A small autoregressive pixel model, trained from scratch.
Model: 1.59M parameters, 16-pixel images, layers 8, norm layernorm_no_bias, activation geglu.
Data: trained on photos of plants, animals and fungi (iNaturalist), 38949 training examples.
Rows from block 3, named by matrix and row number. Rows with one number belong to one attention dimension. Each number is 128 + 32 x the weight over the matrix's rms, rounded and kept within 0 to 255. All counts start at 0. Numbers have three digits each.
# q: attention query (model.blocks.3.attn.q.weight, 128x128), inputs 0-127
# k: attention key (model.blocks.3.attn.k.weight, 128x128), inputs 0-127
q.94:145066112092065157145128089149103124162126119140183133136172124192156122106165130201084167144160107111154120145088070135106146117136138131075106106140136154054074167144129086118132180146118037110141095159072165159130098100105135140106111138199163115189052142114072126088117078211074097080133157149155099114181118136141162192088136117122151095038140160110108209142109154158119158140117
k.94:113116114128168058172149135067117066123054187159113133123074097156127102169120114178127115155097196118104112092164100144129106117140117199133173088112078145185154083113062138131145096143080141156112132077110109047164176122117088131125157129137158183139163152149134131066122111111125138133129108215129218098131094163172134149131164104154156130153098111132173132125193077159154097068158
q.95:138134142085097124129167180182086173146091100115106167139070171139142136110135129083120157104147101073162167123158241178151113124137136168147187126096122112102152107056209085124119075098130115105089166133145073118108130113134122180092104065143119076143082132101176130162172122056131102127177123147070157164079126144150185153155140161167105161120127117148141127116032118170119061170106
k.95:124124138089132144128129174086210057115161091168049120142140103113120073108062130135127167133138074157091071112194140127157204185090155125104088155133199134081071129129145093136220173112135167100093153110149132131175136138132108116132171151161102059097103125104138127119088131142069115051131099161180114149112176172181105075090091092090136082159149160083065143132129222127147137143149
q.96:091122160043168143153119122117145176118153159097126151117149164099144155104207083116122054136122113198087137077152141111072131123106130130177144154125112130046139094112158118074022078103127115127181142126130140111140154108156150144080154158160110124166112139083200126144120106153132113105166134132169081148085146127180145113145091038101170141120113057128150173130171139129117117124162
k.96:130134098231155107148087170161168104147116100115103076146069093124095135185064156168119223090100159066130112187093112089164125129211113108084073060155162122248136190101110088166250088143101112097049063106135150119022152109082144096081140138086145121055122163136101085166154126125135035150138095083146177146164161098090129147169157215217147124143165206144115124182025109098109146163108
q.97:129134138089147151122083146154150181094156101081110147149124131076123114088146133085156122195105148100180099141161135093122122160135156097126123121087099159130093178169143052100155130092125163112119118062161161072124154147134180103105165123161090123137121167130146032124151106140131115101188080107139116155156121070118123129090107105162113146145161140163184123135113166105074153115158
k.97:148127078081172127157083170159177156162106127179117080147149132161106095122167191094098105195144092147149100164182086135100154120130079141171099148094146098146124072143114143163139104101112136132113128031161163150111129129147156127132161127131094135105104154116159106098079089129131104133118080109114146138093130103121121127185151110164154136090106133151137163146087134110095159125199
q.98:149121107074101143128121097135128164165100137171128128153131123129088141096088122096146134122116124070145131136130098168171096164041132159106083101130127165107116135123166149106119090117079159171178133133106115097163156188133187099193174128113115109155118134152127147124129144103136144175134132136095125097140126116080118131100122159149107142165087106124124163146125120115111109112179
k.98:123138110116137125112158126152137100142146146109154090114103099114069140125130050157126115106142100148145229140123101136155090120173157031133191136162104130077146141105137091131141094148144130095106140112110113140131073117162096191105154158145113168117147157059107187093140115164132131065186080151063152080133107127130132164093150159118108129156141077142143060093155139147133158158123
q.99:182090109150163105105109159160112095085126126137111146113113138097176134087160083142126057086141130167107152133131142151144173091158118135161133155099108148139105133162152038106175137102152188174095153147113053078162075159154145140108125165144138187150148107124097181122102110172076145087140120166088111133066110146084106154088157123078145131163155130115083187093119156129141171072110
k.99:171130129071166134087197158167112101138105126187167068178115113151080124114077128141116098096091113139224142132137153120082155119122093171202161090110073096083155107136123134170104140170090133178154132155177141083155109155111128145101148092182092160076171129140125171150081084141140111149138131098068151082137102113148124078150175101090129112116138090149156108112154170132120110087180
q.100:179125090098128134133162073133088056065133163130143101150104168183133125091114122127107132097145118145182140116149095128114143154106100114137151088112155145139136123139067102144129141120103154131116154149123193129130100144110129142121126141172105129124112162108141110158181108092179147148140080096174086099126178132156130152155128144125042135184086090136140099223135105145156066136097
k.100:112104153119133133075164110062132143135175097104121157143202141096150106138058114156191156122087149124109120174143108128154122085127119177072141114126170142139153086160103151129172098147136080164146094139190126052134114176129089100079154094081185119072117128164150061138146165127118144175075215131090115167106183073109130170130107124092125154106140133160131094163062119139124101108187
q.101:132172124133098111087093118092093145102133102144092073156183139161163113144086147115127090114149162131180155155205149144128174153112167092200109091150119087043138123150112155138157186105212096072147109133151177171091126060168111122086130156176140135125160122087093130149101125179132165173171134138033122131120105118123096090139102088162069107077103137165116123127112127130155136138132
k.101:103140086129117164169168133100121056156084108187129131101077128119107158150166208105090096161128101160151104086115186127079142147146077158125132077115130172119124159129137082149161114179125154123054109124172144099112117106154121119111162162135146169090075101152141118119157146117104143110132134115139089097144080063152148115162141141122077145138118186128107141139087135184072116103115
q.102:108092160120119118172140111087133090165146177101163081129140144181179138153128168114107110167141110125124083150170156129130090090144108096151110058098146151111087119094127126189169137154065112155135120157111153162103132093066143109144193122136085143060137165099069085152164141137096169195166166152180163184157107081064086114152108167091150116172151125095167089116078131154139111124137
k.102:174082121132094193157102078162091141140154147118124090163196137133161100134114139127086117141152109139192158108161096144144093089108168032156109145145126139083164102153064176121117184131099125126076111160120091140185094185167123186154194130154194182138162154063117108105120169083067146041073211162119075118087119080156131123149125124085093130094092151122088188146108186151047103136128
q.103:181166164063075075174154159059144139156075187143169151158138202078201137080074136152096113113151119130144135138162135158128105127127110097187087125183125116179082096111160180163145134070103119095154140139092068101113151136094132119089121149138103129160123131127157118149114093102155141107116161108113097145166204065148077162118155111150118143121213132145154128130121147120143092130093
k.103:174115105104172118128096112067141122159199119086127114164133163169091136138116163099151171099136180102149089149096125079167125167076139126125120126118125119116102143109135079153137154081096137096168081151115137137095140152114156117123192139150131190105178123180150113154134112110106142168175125162122059076132169152126112072215072134079132103134058128093123099094129122169102195139142
q.104:145156093111162139159142103157172124108098164113194151136166149127122109172091093103112154081101111073172118193141090120125103161186122164200140139152157193130154128076129092129157148190129113073114106107127116038152136050128135091082145130067151103114098149090131148132115091142138159072146134069111064100135178154148091128088175088155100158137097141174121140125136112117140096121123
k.104:068056098082161100181122177070146107197146161149093153084092130150109127135141122103149100136080082155161142147177157187172128162057108110092193128146076098118098108126159114144077153077139084093084117111130161175086117089137125117150163155120127133099148072127157152132139174169124167151138106108183166100107096182145112126148112084077158107171141078153155170095157108160132159120133
q.105:154121161084129078112180126136098129090111130133130119130149086125186188155165130156127136198138150157190074138119118148068157128141095142175113166200091112098082158131108096109151097117153154109111113140184159109166103119125134116136112100149123105115205119198102153095108145128150118175074153109121144123144071144115115125147116106088105130117162098053070162124112099120098161152167
k.105:152177162151109129165108135141112149148123107108153135197142141130164091115105140135071122149129154122119204151119105112109067182135100107084090169129125132117080119145210156173162109128088090151065119155153121135097159050098104115168094114065179082125158134141093146110079144172146120134140141139079148176122155100122147096154187137121110140152093145137128156128086153043116096191124
q.106:158119161103116121157062146204094154147084057152185197171144117169101162124148144135078135069126124127047116150066114097107149169125119156119083063161120125113159129138152178062164193120109125115137112147125119092106102100120131132103161140133198087088134083099126139051080123151089117080150148120094096150081184101145168138136057176173129179204120152116122156171165073149141145110170
k.106:174137101128132079127145132106121100125175121074153144085138100116147199109150159146100108121168138134129130161180093122093115153140110097085182163108139208123132144147119095062090151099161094117075113093148107149182159190124118079125136114139024180180172088147112120053138150085164198188147156157126080052114062140107138085099119108106182137109098158131073109151093150114178082123143
q.107:139111156088114119109066133103143107142084142128174160184133066171098198122045201115129168117139151085138116156169154073087153091126122130081134120162118141106140082067059109155163101157085131127183148099082187138056131107134096161075145146073179173108155125183129141139093122105084087181089150135132163148165084118136184166092109171139144083176141090108144098179145176112063145079097
k.107:075122173096088092125194121181087142118205099106141134082200132101079072115103169138149135140136143191137093176135122104048179116119145130141098205111163103162081119199113193070085075157089173153111095088152097138191108057139141122148140094149141164139065123108082156116124208054105129130116146123077144115093149173102152193079112091130099183119088143153095132105142149160149175126161
q.108:130117148061112108095132178104099114141125125106092171141099113153150164130146054070119172107172076067096144118170121182190171162114163103111097131132081132131138149116116165113122117166159136155116077139149187089174107095135136141135135181106098148193124089133148117177126138089136182171115093067143161149094101088105142083166133129106150156093127145132120086077031176180090116157103
k.108:131089113164141133131114125137087077055149160223162061073171075126152104156127143133131165150120135187129062131111121081189117171158083121155135117183128106083101089128146161169156128095110141095135141156151118138136147112068168121158147098151120075147140121125176113137184181165156141088106102169127122133085097143192129182148142074119131159097153131148163110106147084058091083136105
q.109:094135103150119135148176133151068162115150117102117163128148061123173196109137146125163129114143144151148152122154121116118160182102175102158094129099154145181142152114121134089101167142090127123092095165082153149162138099147160131059115093126141067135117105142087161162077200118096125217174123119106089116201157110130071118155118105094139120149107097126122139114115101078102121104051
k.109:135084159144121159128102155150092160134101170121168110160118094175120189167169173080102121104104149117111089133068141103115117144117093108094082193140135166112165052236114096135111159094130143124105170117175115078097100136100143111122133147167067108078176171101087144113152088173137129074150115102080212116090113123114159086108134144114127165138136165073125145157094109090120208114180
q.110:108123147108180072134135129120086136149107043160136146164103203125106105094157167093183087164126142099102130121074121153165185118170115177114064107108141120117117069096139101158178206113111151166130081143081173125084185179155134119104166163064165155047184107184115136133160123110135136140120114167186105140101113109144199153090107061153112095130123191077184149097076102132076104096131
k.110:146176154064144102074140155112093159142073096081155100080174070132143110115155155180083178131110115148096178131117153155080101083105141125177088191183143097090183122149133202133111124158145162138107181184136149087200108065198149203096042071125163106106123119140134156086164153126165165067136148102087039137114130110147128205123090093118147120129131113179131102147116134117091148155115
q.111:075185160115139137130095162104128130162134074122105076132081119035152150103144086091154198132156085142070165139156128102093122154166148112162165107083144126166135153135147174085123105140132138086056177094120113171102115088180171152130131108123137105165108110180103157136087143151117108114119166125145218216081137162120141105115116128165091167163107126136094070097209092072042164148128
k.111:159135126125071154134136215219110131111151152042156161039115100096153131144099165117152195087166141124103105182119124119120105133079076129116183113132111114118138150115123128151117168182137210126121135179110084086078181139129108101111142176085117143114125158154166149090148054110135128144145091152097103135103157116174133160091159121166114064207118164109119094157093108083157097147161
q.112:116134129075140132123135123100100129160141188144154170122159110139148131121150068139101068126130107182100135088144126145068119098091135115181146179119092119039122099138140178093068085155119092162175175143122088127145130093169173159151150130196152124190132136165200149131092168138109131094086144145167105101111108162182128105111109083096172121104099058121110122062182138171134121093160
k.112:137129139139142117120158125119109057143118111124136127125117158091106137123101117127154111156120153145101122158115115110116139139142124154124125103189113125111136148113122110141154122107151119139096154129126130103124155133179115118144121136093162122111137146112134116146145133116132097127117151150144129104154137097118144113119111128094131102147158104134128136122109138111111143116114
q.113:154155180175099078167108159098082090140118076135126123139082116125154139167037168167087157112132113152100074110098169110103161157101147086161191137109096146123128144204076137160180091146151110188107116161153072156129125122111146078151116112085145146087150159170114092134130115098095129122098138134114135105160141145117187127141116150174107096152162177074102098125072149151137089148070
k.113:107082131131203184103209136126101084148114126135130121137068188129144092111080130122167124144118148168105123165154122101158108077128102090145114112192124101096141140103113117133157086101182121136104139087129137102122135148195102135139119118122170132138110122109129089137147140107159203097113162180143176151136136181156128112117106064114179111108158085099167140096112098180108091095135
q.114:112105149145118162153164109176073191193152105121125146141144168131121117110143134100110135150102102205118133135169139152136087136092192066113163142110123126135148072177144071079070146135132108175118185142103119155149094128158123133123096124157184120158126084178126131129079127166100128116072161140122108121146128052124151109118098160107133152084083185113100085098137147100101150129112
k.114:158078143135087097090192120127178112144106145139124086147121107164069157154131112113127107101038159110118089136145128073113162135082126129149145097179119130097137137168102129210098102098170066126114177108133173077091146107166075138146089111196151089153102100130086116147122137135166134214145113155138116085206115102155124181163135082059101134150142123126082158138129169082125098108135
q.115:123089123125168145139056137126123186120134088142129177119152157130137054111158170088147126120143090094136055147091116141071158085075143074182163169155112113131100139145104131156128118141151093155138143102132110109133078106132141148127149110149112132121095105112155169128191133141099096162204148115122159172143151172166112097197084141120122138181194080090145094142107118088151108085111
k.115:133142121128101107064218106116147120185159099102181121138143100162154109134120109120108089183173175124082135125090123166189068113080124151131175089116094187107138145113201152142175070158134161142137159168159108101063131169055125166136136132082122136089089156025130175126103037163117141151049134105119175174124133200149110154080107088109197134094123149130111159151129085176172126093157
q.116:148157114155112176112117062124141174176125090095125187169099172181140095127074182108147169154126131106136160153067096127181079156127145139129140139127147126164124082126145121120121086135149178088079125207128145128136093086158170114087099103159161110165169164089202119152151089153126115168130153069091102119123160111100069080179130158084127124076138156119131221084104081115190110116143
k.116:075116203161149137155118109164099136133126126156050165197133163183128103111085074131117169126134075184140074100175171223128156142131122134115082116141182109151134129113124101161093136079119124083098144120175131139119116210135095076140130122179170128120178122130143147135130135171148137140122174105125119117038097133127088122187121077122077142132149117108083143124201118061098120105165
q.117:059153071138132064154130091197179172116170132080101105115108100106090141126078159091113099128107196162087132172121143156160158099135107153145148077117085157112154168131106152136145127107103172142126105155084048104191104141115110118118094169126107156140147083115151178130171150123160112178112145176048099133154128119145168145171136121148136115125170121090113175173099179135102103019062
k.117:083138131121114113160083090121117129162098145090115178178114094113114165078116139184149121108141192126107109144063089138133112148140191124116117238165129121115131128103144178117115159107149097102136148168152113124168147141131158154156104128176097191108125106079087154153108134166158156110144114099197161113149110090097152080113129158107096106080130119094087171172104102125133104164077
q.118:110144019149133142103110139089219128170172088103159110163151136119125138136146129083158154132195165112123115113104088163138064134120105158201118140177147159135114119085068122141103072199119155155182088108169041129119168118133157155143176077092178126148113136160116133096167113119054118077119107092141172156145107128118102115103108091078154179111133201093161060112072126082151140147149
k.118:200169146136061100141090159167129102123068202122131186104117124070115114152172135124174134132107062067160124054136119138089131135104111092142091124095135082121188106087104127124120124173147089115202100141120136147130125100131170125139168042147150085099138164069075112125150142104084110116099141130143121154135119138136206190120127137084160162115170127186156148114152164191074088124112