python train.py --train_examples=38949 --levels_per_channel=4 --arch="transformer_decoder" --norm_position="pre" --mlp_ratio=2.67 --layer_scale_init=0.01 --parallel_block=false --inner_norm=false --nesterov=true --orthogonalizer="polar_express" --adamw_lr_other_params=0.0029 --steps=15900 --warmup_steps=470
Rows from block 2 of a small autoregressive pixel model, named by matrix and row number. Rows with one number belong to one neuron. Each number is 128 + 24 x the weight over its row's rms, rounded and kept within 0 to 255. All counts start at 0. Numbers have three digits each. After the name is the row's rms in percent of the matrix's.
After each neuron's rows are labels from the 100 images, of 14976, where the neuron reaches its largest size: "strongest on" is what is common among them. Only what is clearly more common there than usual is listed. The data: photos of plants, animals and fungi (iNaturalist).
# gate: MLP gate (model.blocks.2.mlp.gate.weight, 336x128), inputs 0-127
# fc1: MLP up (model.blocks.2.mlp.fc1.weight, 336x128), inputs 0-127
# fc2: MLP down (model.blocks.2.mlp.fc2.weight, 128x336, transposed), outputs 0-127

gate.175 100:124166164109138161149092103138115146114144141156103146140147181151153139157147137121101134118113141131177136162111146144102102129116117080125103106137168075112140129109110116104134156155143161154104121114127121147128111117117146095138102118146087153129124128159144096092127131101120101118184119093168130155070114095164123158089160083119124158187142136108124107118135148118136142154146
fc1.175 088:151172166117122158155109122123135113100082156157117156108108156161099102154112113183147097114181139102130095125114138137106125124079156150128112115137107146117112099164165124167138117123107148138162097131116126148145098092152133120117088102135111151171167118100149150094165134113106100099103127130162107133174085156112121140127111140099145152112104147125123148104177136141122152108116
fc2.175 098:175139143150164130153144101117125141118154153128142153118162166131152121104147157129131131123214160130125142149154140103132116120155141126126132162123119169121133150127131112130117147104139147147145127153197134185176110120101147127190143134176105148172118144135105146136117124126132110125126102143108154157124119123126144171119130172140143121150129104150118155111182120149092144159179
strongest on: phylum Chordata; class Aves

gate.228 090:166112128167109104157129107101136140129106105103159143127101121152165102126160125096140122170108093099140137116131080122076134111125162117084091118146125149111140165171142144123124156122099127147117170124173115080164153144122075130141109095139138148167127164122144114165104132178106122116140123118086111137170148129147170159139104111137157094117100092093112135136126116122128118122148
fc1.228 084:120129119091120133110139124160145167126133124174121117126176155128085163129106155147140158153131150133137108145142200127157103129104093164159131111118130123154102124093112093148124109158177155113116119142099131122118100129123164157099151143098102069119105091144123131110132139089142107127130155098169151118074113135098081120140130158120105136173150167140156138112128165109123138116118
fc2.228 112:103122169110121118127158130116163119119132127118121119158093090129152128128126162124110116160095131079099152140088073087104146117145168119132133147154158141149126129146126093161092150094132161107140165128147101142130113135201110133174097112161128145115167147140105118167188136139146160129122129114124115153139138088103124181124167127134131119144118116160132157123073115110135144147123
strongest on: phylum Arthropoda; class Insecta; order Lepidoptera

gate.213 092:096147154160093137070144131117105150095093144160130105139133181137116127129142142148099100111127171144176109113094135123108126137108153149136121111119054166147127127133130132117136133122104107098156135170125153144122151155097124161141107123150114089097123119126148146128126130144137096138117198153095116150120102140106126126090157106127134121098077117085157099154126139118128180140099
fc1.213 092:118178129079099121104154149088098112127102143141141139120114142152128132118112122122124096134169147106153088148094137124109115149122138155129141093099093104148140116127136146130137143128138099131175128128157147148117128133043132178141120144164138112169136152142144125190131105143130121126090169167119086139135115133141115119101133122070096148089095175087132130150151134147158135125121
fc2.213 121:138119133124129117138121151107131117146118158141119104111118079149121113132179124128105129141123133193141143117150116134143114133125141132120129091135122114146141105116137106162156105139148147206101117106097162130174121162131134090127186178092149138133112078101098144148091098174153127129117085153106157108100154078143112142131166153115110144142175136101115087105156138132139130118125
strongest on: phylum Chordata; class Aves

gate.115 099:093182102111142115118134146158151147143112110154129146152141164137093113113129094108099152115141108118158116101150169096122133096131132153142119131108140131104147142143131140130137110096094130117125158159102109139148140123126116202131104123105093159121107149096110190103104136127140137085144174135129142150124148106173117127141112169108120154123095081139079126070117129134180096132114
fc1.115 096:075163166094144146117132117157118083142097148107149147135141173102120128124119073093152094141159128133131122098105117148156109098140104128122124102107115129133163154161151141149167087075125126122123138147148130162141119071163127170154151144091123151107127149096098176106089149148118122110158151159136100131111112128149137137110122141128166126079118128156088116092111114146132128125128
fc2.115 119:107091145117126145135118141110140122148104108130115111135066089082136157168111155145125121137145118141128158179107100120151169112120165145111129117135142112168143166109133167066185092115135127161125150111098094146120102092157145132163191100128138132065112135119124118085123126135091132199152130137157136116119125146109142113127120116138123102128150113148126117147136117140109138108117
strongest on: phylum Chordata; class Aves

gate.234 105:117092119136175092113148147129169121111127149125131119162124093105102105151130102110140079123117127131151105152128143146164147124130093098108113139075152153089180149080105107148116183142118097070139158154117121145139152156106059155116121127087115124126090123122151148125159127109150127147114146190127145077106125123120123160126133151132115133147109091138158119125141118112133123126120
fc1.234 109:113160123137095161106101090095086139134126103147129168116126136146186137162123151109120175119143165173115152128155107138106108140135162170089148136142123101181139160153108114126095106107136167158153108123170111097122115102160168114142095119141117108115157127166135112119087133172152105109154103090133157117146123130118125120124110126128146082149123147103108112099140128181116139115145
fc2.234 089:101124111128111086145147126078150134138129130116106164167108089102121147162112122142125103159143105114134125128115110143153126172140163092119145159132134129119110145123061101127101152115127107121145103086152116119174136135090106150109106124115105103141098122148102143119192159128138111135155103146149147102077107123121137083134138107132072114157095102147120173086140110122109110131175
strongest on: class Aves

gate.85 099:133117124103141103134138099118075173114139120107141150106127158147145090124096138148114114113158160142116152161136162120076110119136160072115137107111120146129125078122138095094132155142104128103117100088085187111130137120111135131166096148128120081145111130148105110161136139180131136160114158112145150114124110098125117128127147140161108082151117114140166143141144110115147179164173
fc1.85 092:097136123134128148153053133106127130142117141103179114138127146108145118123127136155105132121134142136134134141091145154087144129081139147100102079146109217133114130122157133102096096140136123110140136152124142160147138138130153149080088113106154132097117116140142141111135093105073138115132158102128137090101142133140136125122121174085112118116109174163160159118130127111123075128159
fc2.85 100:164103119120134123118162098087132102103091133128068109113099086155133098131164145102132106115114116091137148112117122114105122117129136134162142127085146144100119096126103120127105109157126161125093117115126137088130144149094124112156118114140130152146106175106089108134156160119113109106078066115120113157165123102086139091112142161104128134096158140151111065136156096138148138102124
strongest on: phylum Arthropoda; class Insecta

gate.155 106:122138155150139148159132139139124145129161116136118099123162182116122141151150157112133113118184149113142123168132112132130115128080125092139088124098087121104125143141119128114117146146117199142136153112182125113145119124101170085139061118142141169126139137133120168105113152176155117099093132135131102168136097112150125110105129150099125143103159124113121117117080129116118080095095
fc1.155 099:098094116144160137190127133158135124143130140119137074110129151086150146091150139134117138087136147110152134175153114158105118141079127084116139121113100119092112150109148136138123152126125173162094158082135121117075160126149171113107127126100161166128172129145091135129118150125143115091120136132128122190111153112136109119106134154117144139105156117151108114109138122104085082116138
fc2.155 111:129115078143148125158110124156119110121141101121137142133107125092191137085137131158157151113152073140137107135100117165106132172159112170140168140155107136104125137093134117138110119123128110140083156144079119151090100135141134160105207122110121133120133148150158116155127160094154134098138173152148135098133130148130132128109091123108169103121152149097138124121162158115144108149113
strongest on: class Aves; phylum Chordata

gate.34 105:131142160129107145121143167091121144110087194136080087115145100110112152132141069146160114129148140111114110120146145097145143158151130103149109142159114153177106114105094119133127130114104113135142118125127121181148136126138135134175101171141121140094107110112173122151180148181108143174154110152112108133115102117133128153099123125139109124114071090134124124110102137120119135094101
fc1.34 116:132129105122128117133128134122140103125137095161145133099097148134123110099119153101146135129189120145138128128135124138097100126113120131078129131143146108129162128120186159134129072136169172106117127122120093088155125112117096139079138121120122098130151185096085138129093088130179148143143106095133134159124114168117139118154139114133123120161175140113175148152061129147149101156140
fc2.34 098:170170102119120125155130147123098140131137154115113148072078111133097122124139104156130159157155124137136099132132144132106127139118119132079108100162147134163143101134155126148108079102114156065119089091147124114173135117107125142100124120124153088100140148123105084146127156173174152132155112121131111096102145169104093112147112147141161130150185129105132132140095139120149095139135
strongest on: order Lepidoptera; family: Nymphalidae

gate.4 099:119100113148130146134140149111136132125099151145151134138157108118139123106178146123100154107152158118146161128142128117072099124091128090147139110129179142168126102160129164174133103152117084103106148100108155124111101099122117101070176123111185132091143128136111138122133129115167132106099172157138165127119126112097134106106138139105112141153145067135112088143148126093123122122165
fc1.4 085:134127117150121117097118126104136137129141118149107160094122139127086160134095131098126138138087134147139140107135149200175144099164122133120124166114110078124104090124114142154139165139152113163113098170118082098072133173118119152115119143129100099130147156133126124120145118133119130149092122111068186133132143079157126154113141118158116155169122148118121173158115153130095129134122
fc2.4 108:171141148114147112117135165135083151145097117134102099116130100118155087109119115093118073134109119130108125103131112076191135101162107123098086148140101175142135141110150093107085113127110148114148120133150135116175145136141106139155094106118135138158121129085129143117170125160112133132138104101135095140152131158139130132126114126091173149120122200133180147138115108119134151130100
strongest on: class Aves

gate.211 101:125099168128112113109112086123136171086145142133145125082134129119135169131131135133133117113181105150118138123151160134134094101166160121127125076124110097186094095097137123130135152121138134132129097135085156119138134151137135176098171139169134157109124078163128120143131078160121167136091119191130096096134118155106141113100136102136136107156113155139151125143106126126136166134124
fc1.211 112:151119143114107113174106091145105106152094144119097101205129138140129098089147109151153158115116122106151147121126149142092147121096084162142132118122111150089149116120114115128132162131096127161166137164163137152124143080098101110130085148142161110122131111108107132134176140098098109126124136116122147130112154128098129185131135142099172104120131090116155115139142079115149138173127
fc2.211 096:096109152122138113156146113146116133146118122153167093147125092120131193127089154141135145170105128120099163140122102118147110150096125137138154124099150109133102105141100105110143108125161131200176128133129170109110149104140096150125108161133099117095105157137096113120171099104182118132126134082127122114142154156167146157113130142149156132140133140157127066186136126125124125135131
strongest on: phylum Arthropoda; class Insecta

gate.0 089:086148128129164135134168151163106112152142124135124111108138060121108104107140115138136094116129099115117137100136119152148116146152154140167107141180121080126118122104145100126075106137137161087105131122077145132126141123136151136118146126130143136154078076122099114089128146135109113137196172109111154116115177151150138139179130133129131127081109101131119116135140118156105109168120
fc1.0 087:079150151144131130122158145132110173130130100169121128145156113150111117085145155126100100132158115154095157146174088133192102102120121133135142099158159114161082109106136126144090130094133148090126133123059139116119126123128146145114110151117179126112106120140120114099130129081105116126151151146169126113092148138125152159169143091175138129101105113099123099139122104124140119161129
fc2.0 108:165126134083101127156100091147128070129131124109151161139103163113140124192147158134117150129107121146153082134126163095154116113145111114145129099124119130129122160119157165088142164155127135144112159134156141125090121129119109133139154132091152065115107179152099144124149122111102143162106150098117130181148112127130114068129112118118120157124118133122117113127132107113127077125184
strongest on: phylum Chordata; class Aves

gate.87 100:111095117133177124141111124153151134108081189136094130139129145137107131108125130144117093142126111154151139142162121116155112132150108141123086155116161095173126095123090127100137110143137129151146135113084151154155101138101132108150102101147132132121147095138121121163107146099126141113098169101135135112099182137122144144171153121159149150161103155118072145199106092115158117102125
fc1.87 115:139114118161119107123171119105171116150141111091162120097154115153130131127153095113131109116116089143158165135087143151075157115135127167087152125112110112114125165081088132194082082099126135134150111161133133106127128118121162118121095176141105131160134126134127150113127176143100115107122132161105129160146093132085140112120124131126183141100112092099148146137146139134135124134101
fc2.87 092:126101128168114137126137096113148158109099116125085109112146104182099129153123162124168129124144081148178153142093097132127119143123143116070107152117147090118128120091094127156109092144141137145142136154122151140064124127125113107125110158120131150118098186103133103147108186133139130140075153127086137122095126112089125136128125123151171142161142125110114108150160140095117102138111
strongest on: phylum Chordata; class Aves

gate.203 106:139124142176175121107113120147136092130158155166118136146103167107139149120116111132110126104114149168135087143103112162162134111088108121123136136141139082148157100140119115133127143083113159127175127105138088127124044157151124153146153106107150091128135129120154111142089152132134135130109113155084137131140153119080148123129102169135150138141078167127089132113101140113123090147108
fc1.203 099:094132138174105106134149104128089143128159165140097133105115122124100144114131125076079117128123173156131132143064135115144148109119130105128122144173092082140123098176136132124144136136139126106133120109153105136172137158125145162154100131129101126165157162113142143116129151137113164128086117141101116078138127121171137094152104163137143162123136144133150120126066097145148101132079
fc2.203 089:154183103128137166130099113115168126120101139066159106142150135112122080142133137100150122139129080114142164115145126116107112144088149130142114118123122155133140164138117145108134080149139136127092145113128136131106150080122097170168128131152120137124097116138144159124122097129176116182125136082127125177094124109087102127110110134077114103135110057151130116141110118131121141103143
strongest on: phylum Arthropoda; class Insecta; order Lepidoptera

gate.222 097:112160071088148118139144155120118155137089109167127141119161094181145150111124136102124175156191115126153133090132080146120112128099120126149115101130148124169105094132124121098127148141152114119125117080119118123092136141128124146150162136105146109148126127156100117116079110156125099080111160138141138130135097075143115139192134141154163090145139108139143112127119158101139129132106
fc1.222 092:120120104160136168135135158178140096151155155126180135140120095189128131124121124090138114171164148109111094139163105132168132158108147106110132130124104108142102098104168095088147151101126124139139130116133159087145091087150132118140111150093102102145124128126110153135140132149119142082114148145129164129145085103138134132078127147113138113095100136087143082143117077146154131131146
fc2.222 095:147159153122125102136141157114147116159164130124119131076126114101142109110112147078123116101132089143099101174095153131124162105167145131114133167148133127083130140143154120151129094147099113115145142097140108118138090139111137125118128084129113135098107142147124123178173148107141140113194140155106145172075118124066161117144144096153066136128134097125103117135146136137107116115133
strongest on: phylum Chordata; class Aves

gate.143 089:094101135119153142106108137119096122124128152086135151126126128125128120109133140122171117101140153154160128041114147127153141127107120098146093140138143105109110161130106105101158101140081140150087123156116164125126110102175138163116174133115130137122148141138124152097106129117181090152169086081126165136176107162109127133131144140149171158106129126140106087136136083136135118130115
fc1.143 080:172114159174113174124153167121101120132101127140133101155108129122056132136138149135142155131135148116123116112115122139134103082168159140113157139146141133128146112093094136094112093196131134141095105105176150116118150131116095090120127103111109150113131103118135084111100162119096139147129111138173120132119155095154155162142135086160114113118125148081107098170128124132140161146133
fc2.143 094:111165080168111139146128111119175161125140185129101103100142105148126132116098132115134110123155063153085136120121149124121116093118123119128076142115140119117103119118150096143076117095128163106136129120155115116150096172099146140153134080157164171134135117098085110126140173130167101110145101120105132140102149120117132116114129157136156138111145096121089121164140112108122155137083
strongest on: class Aves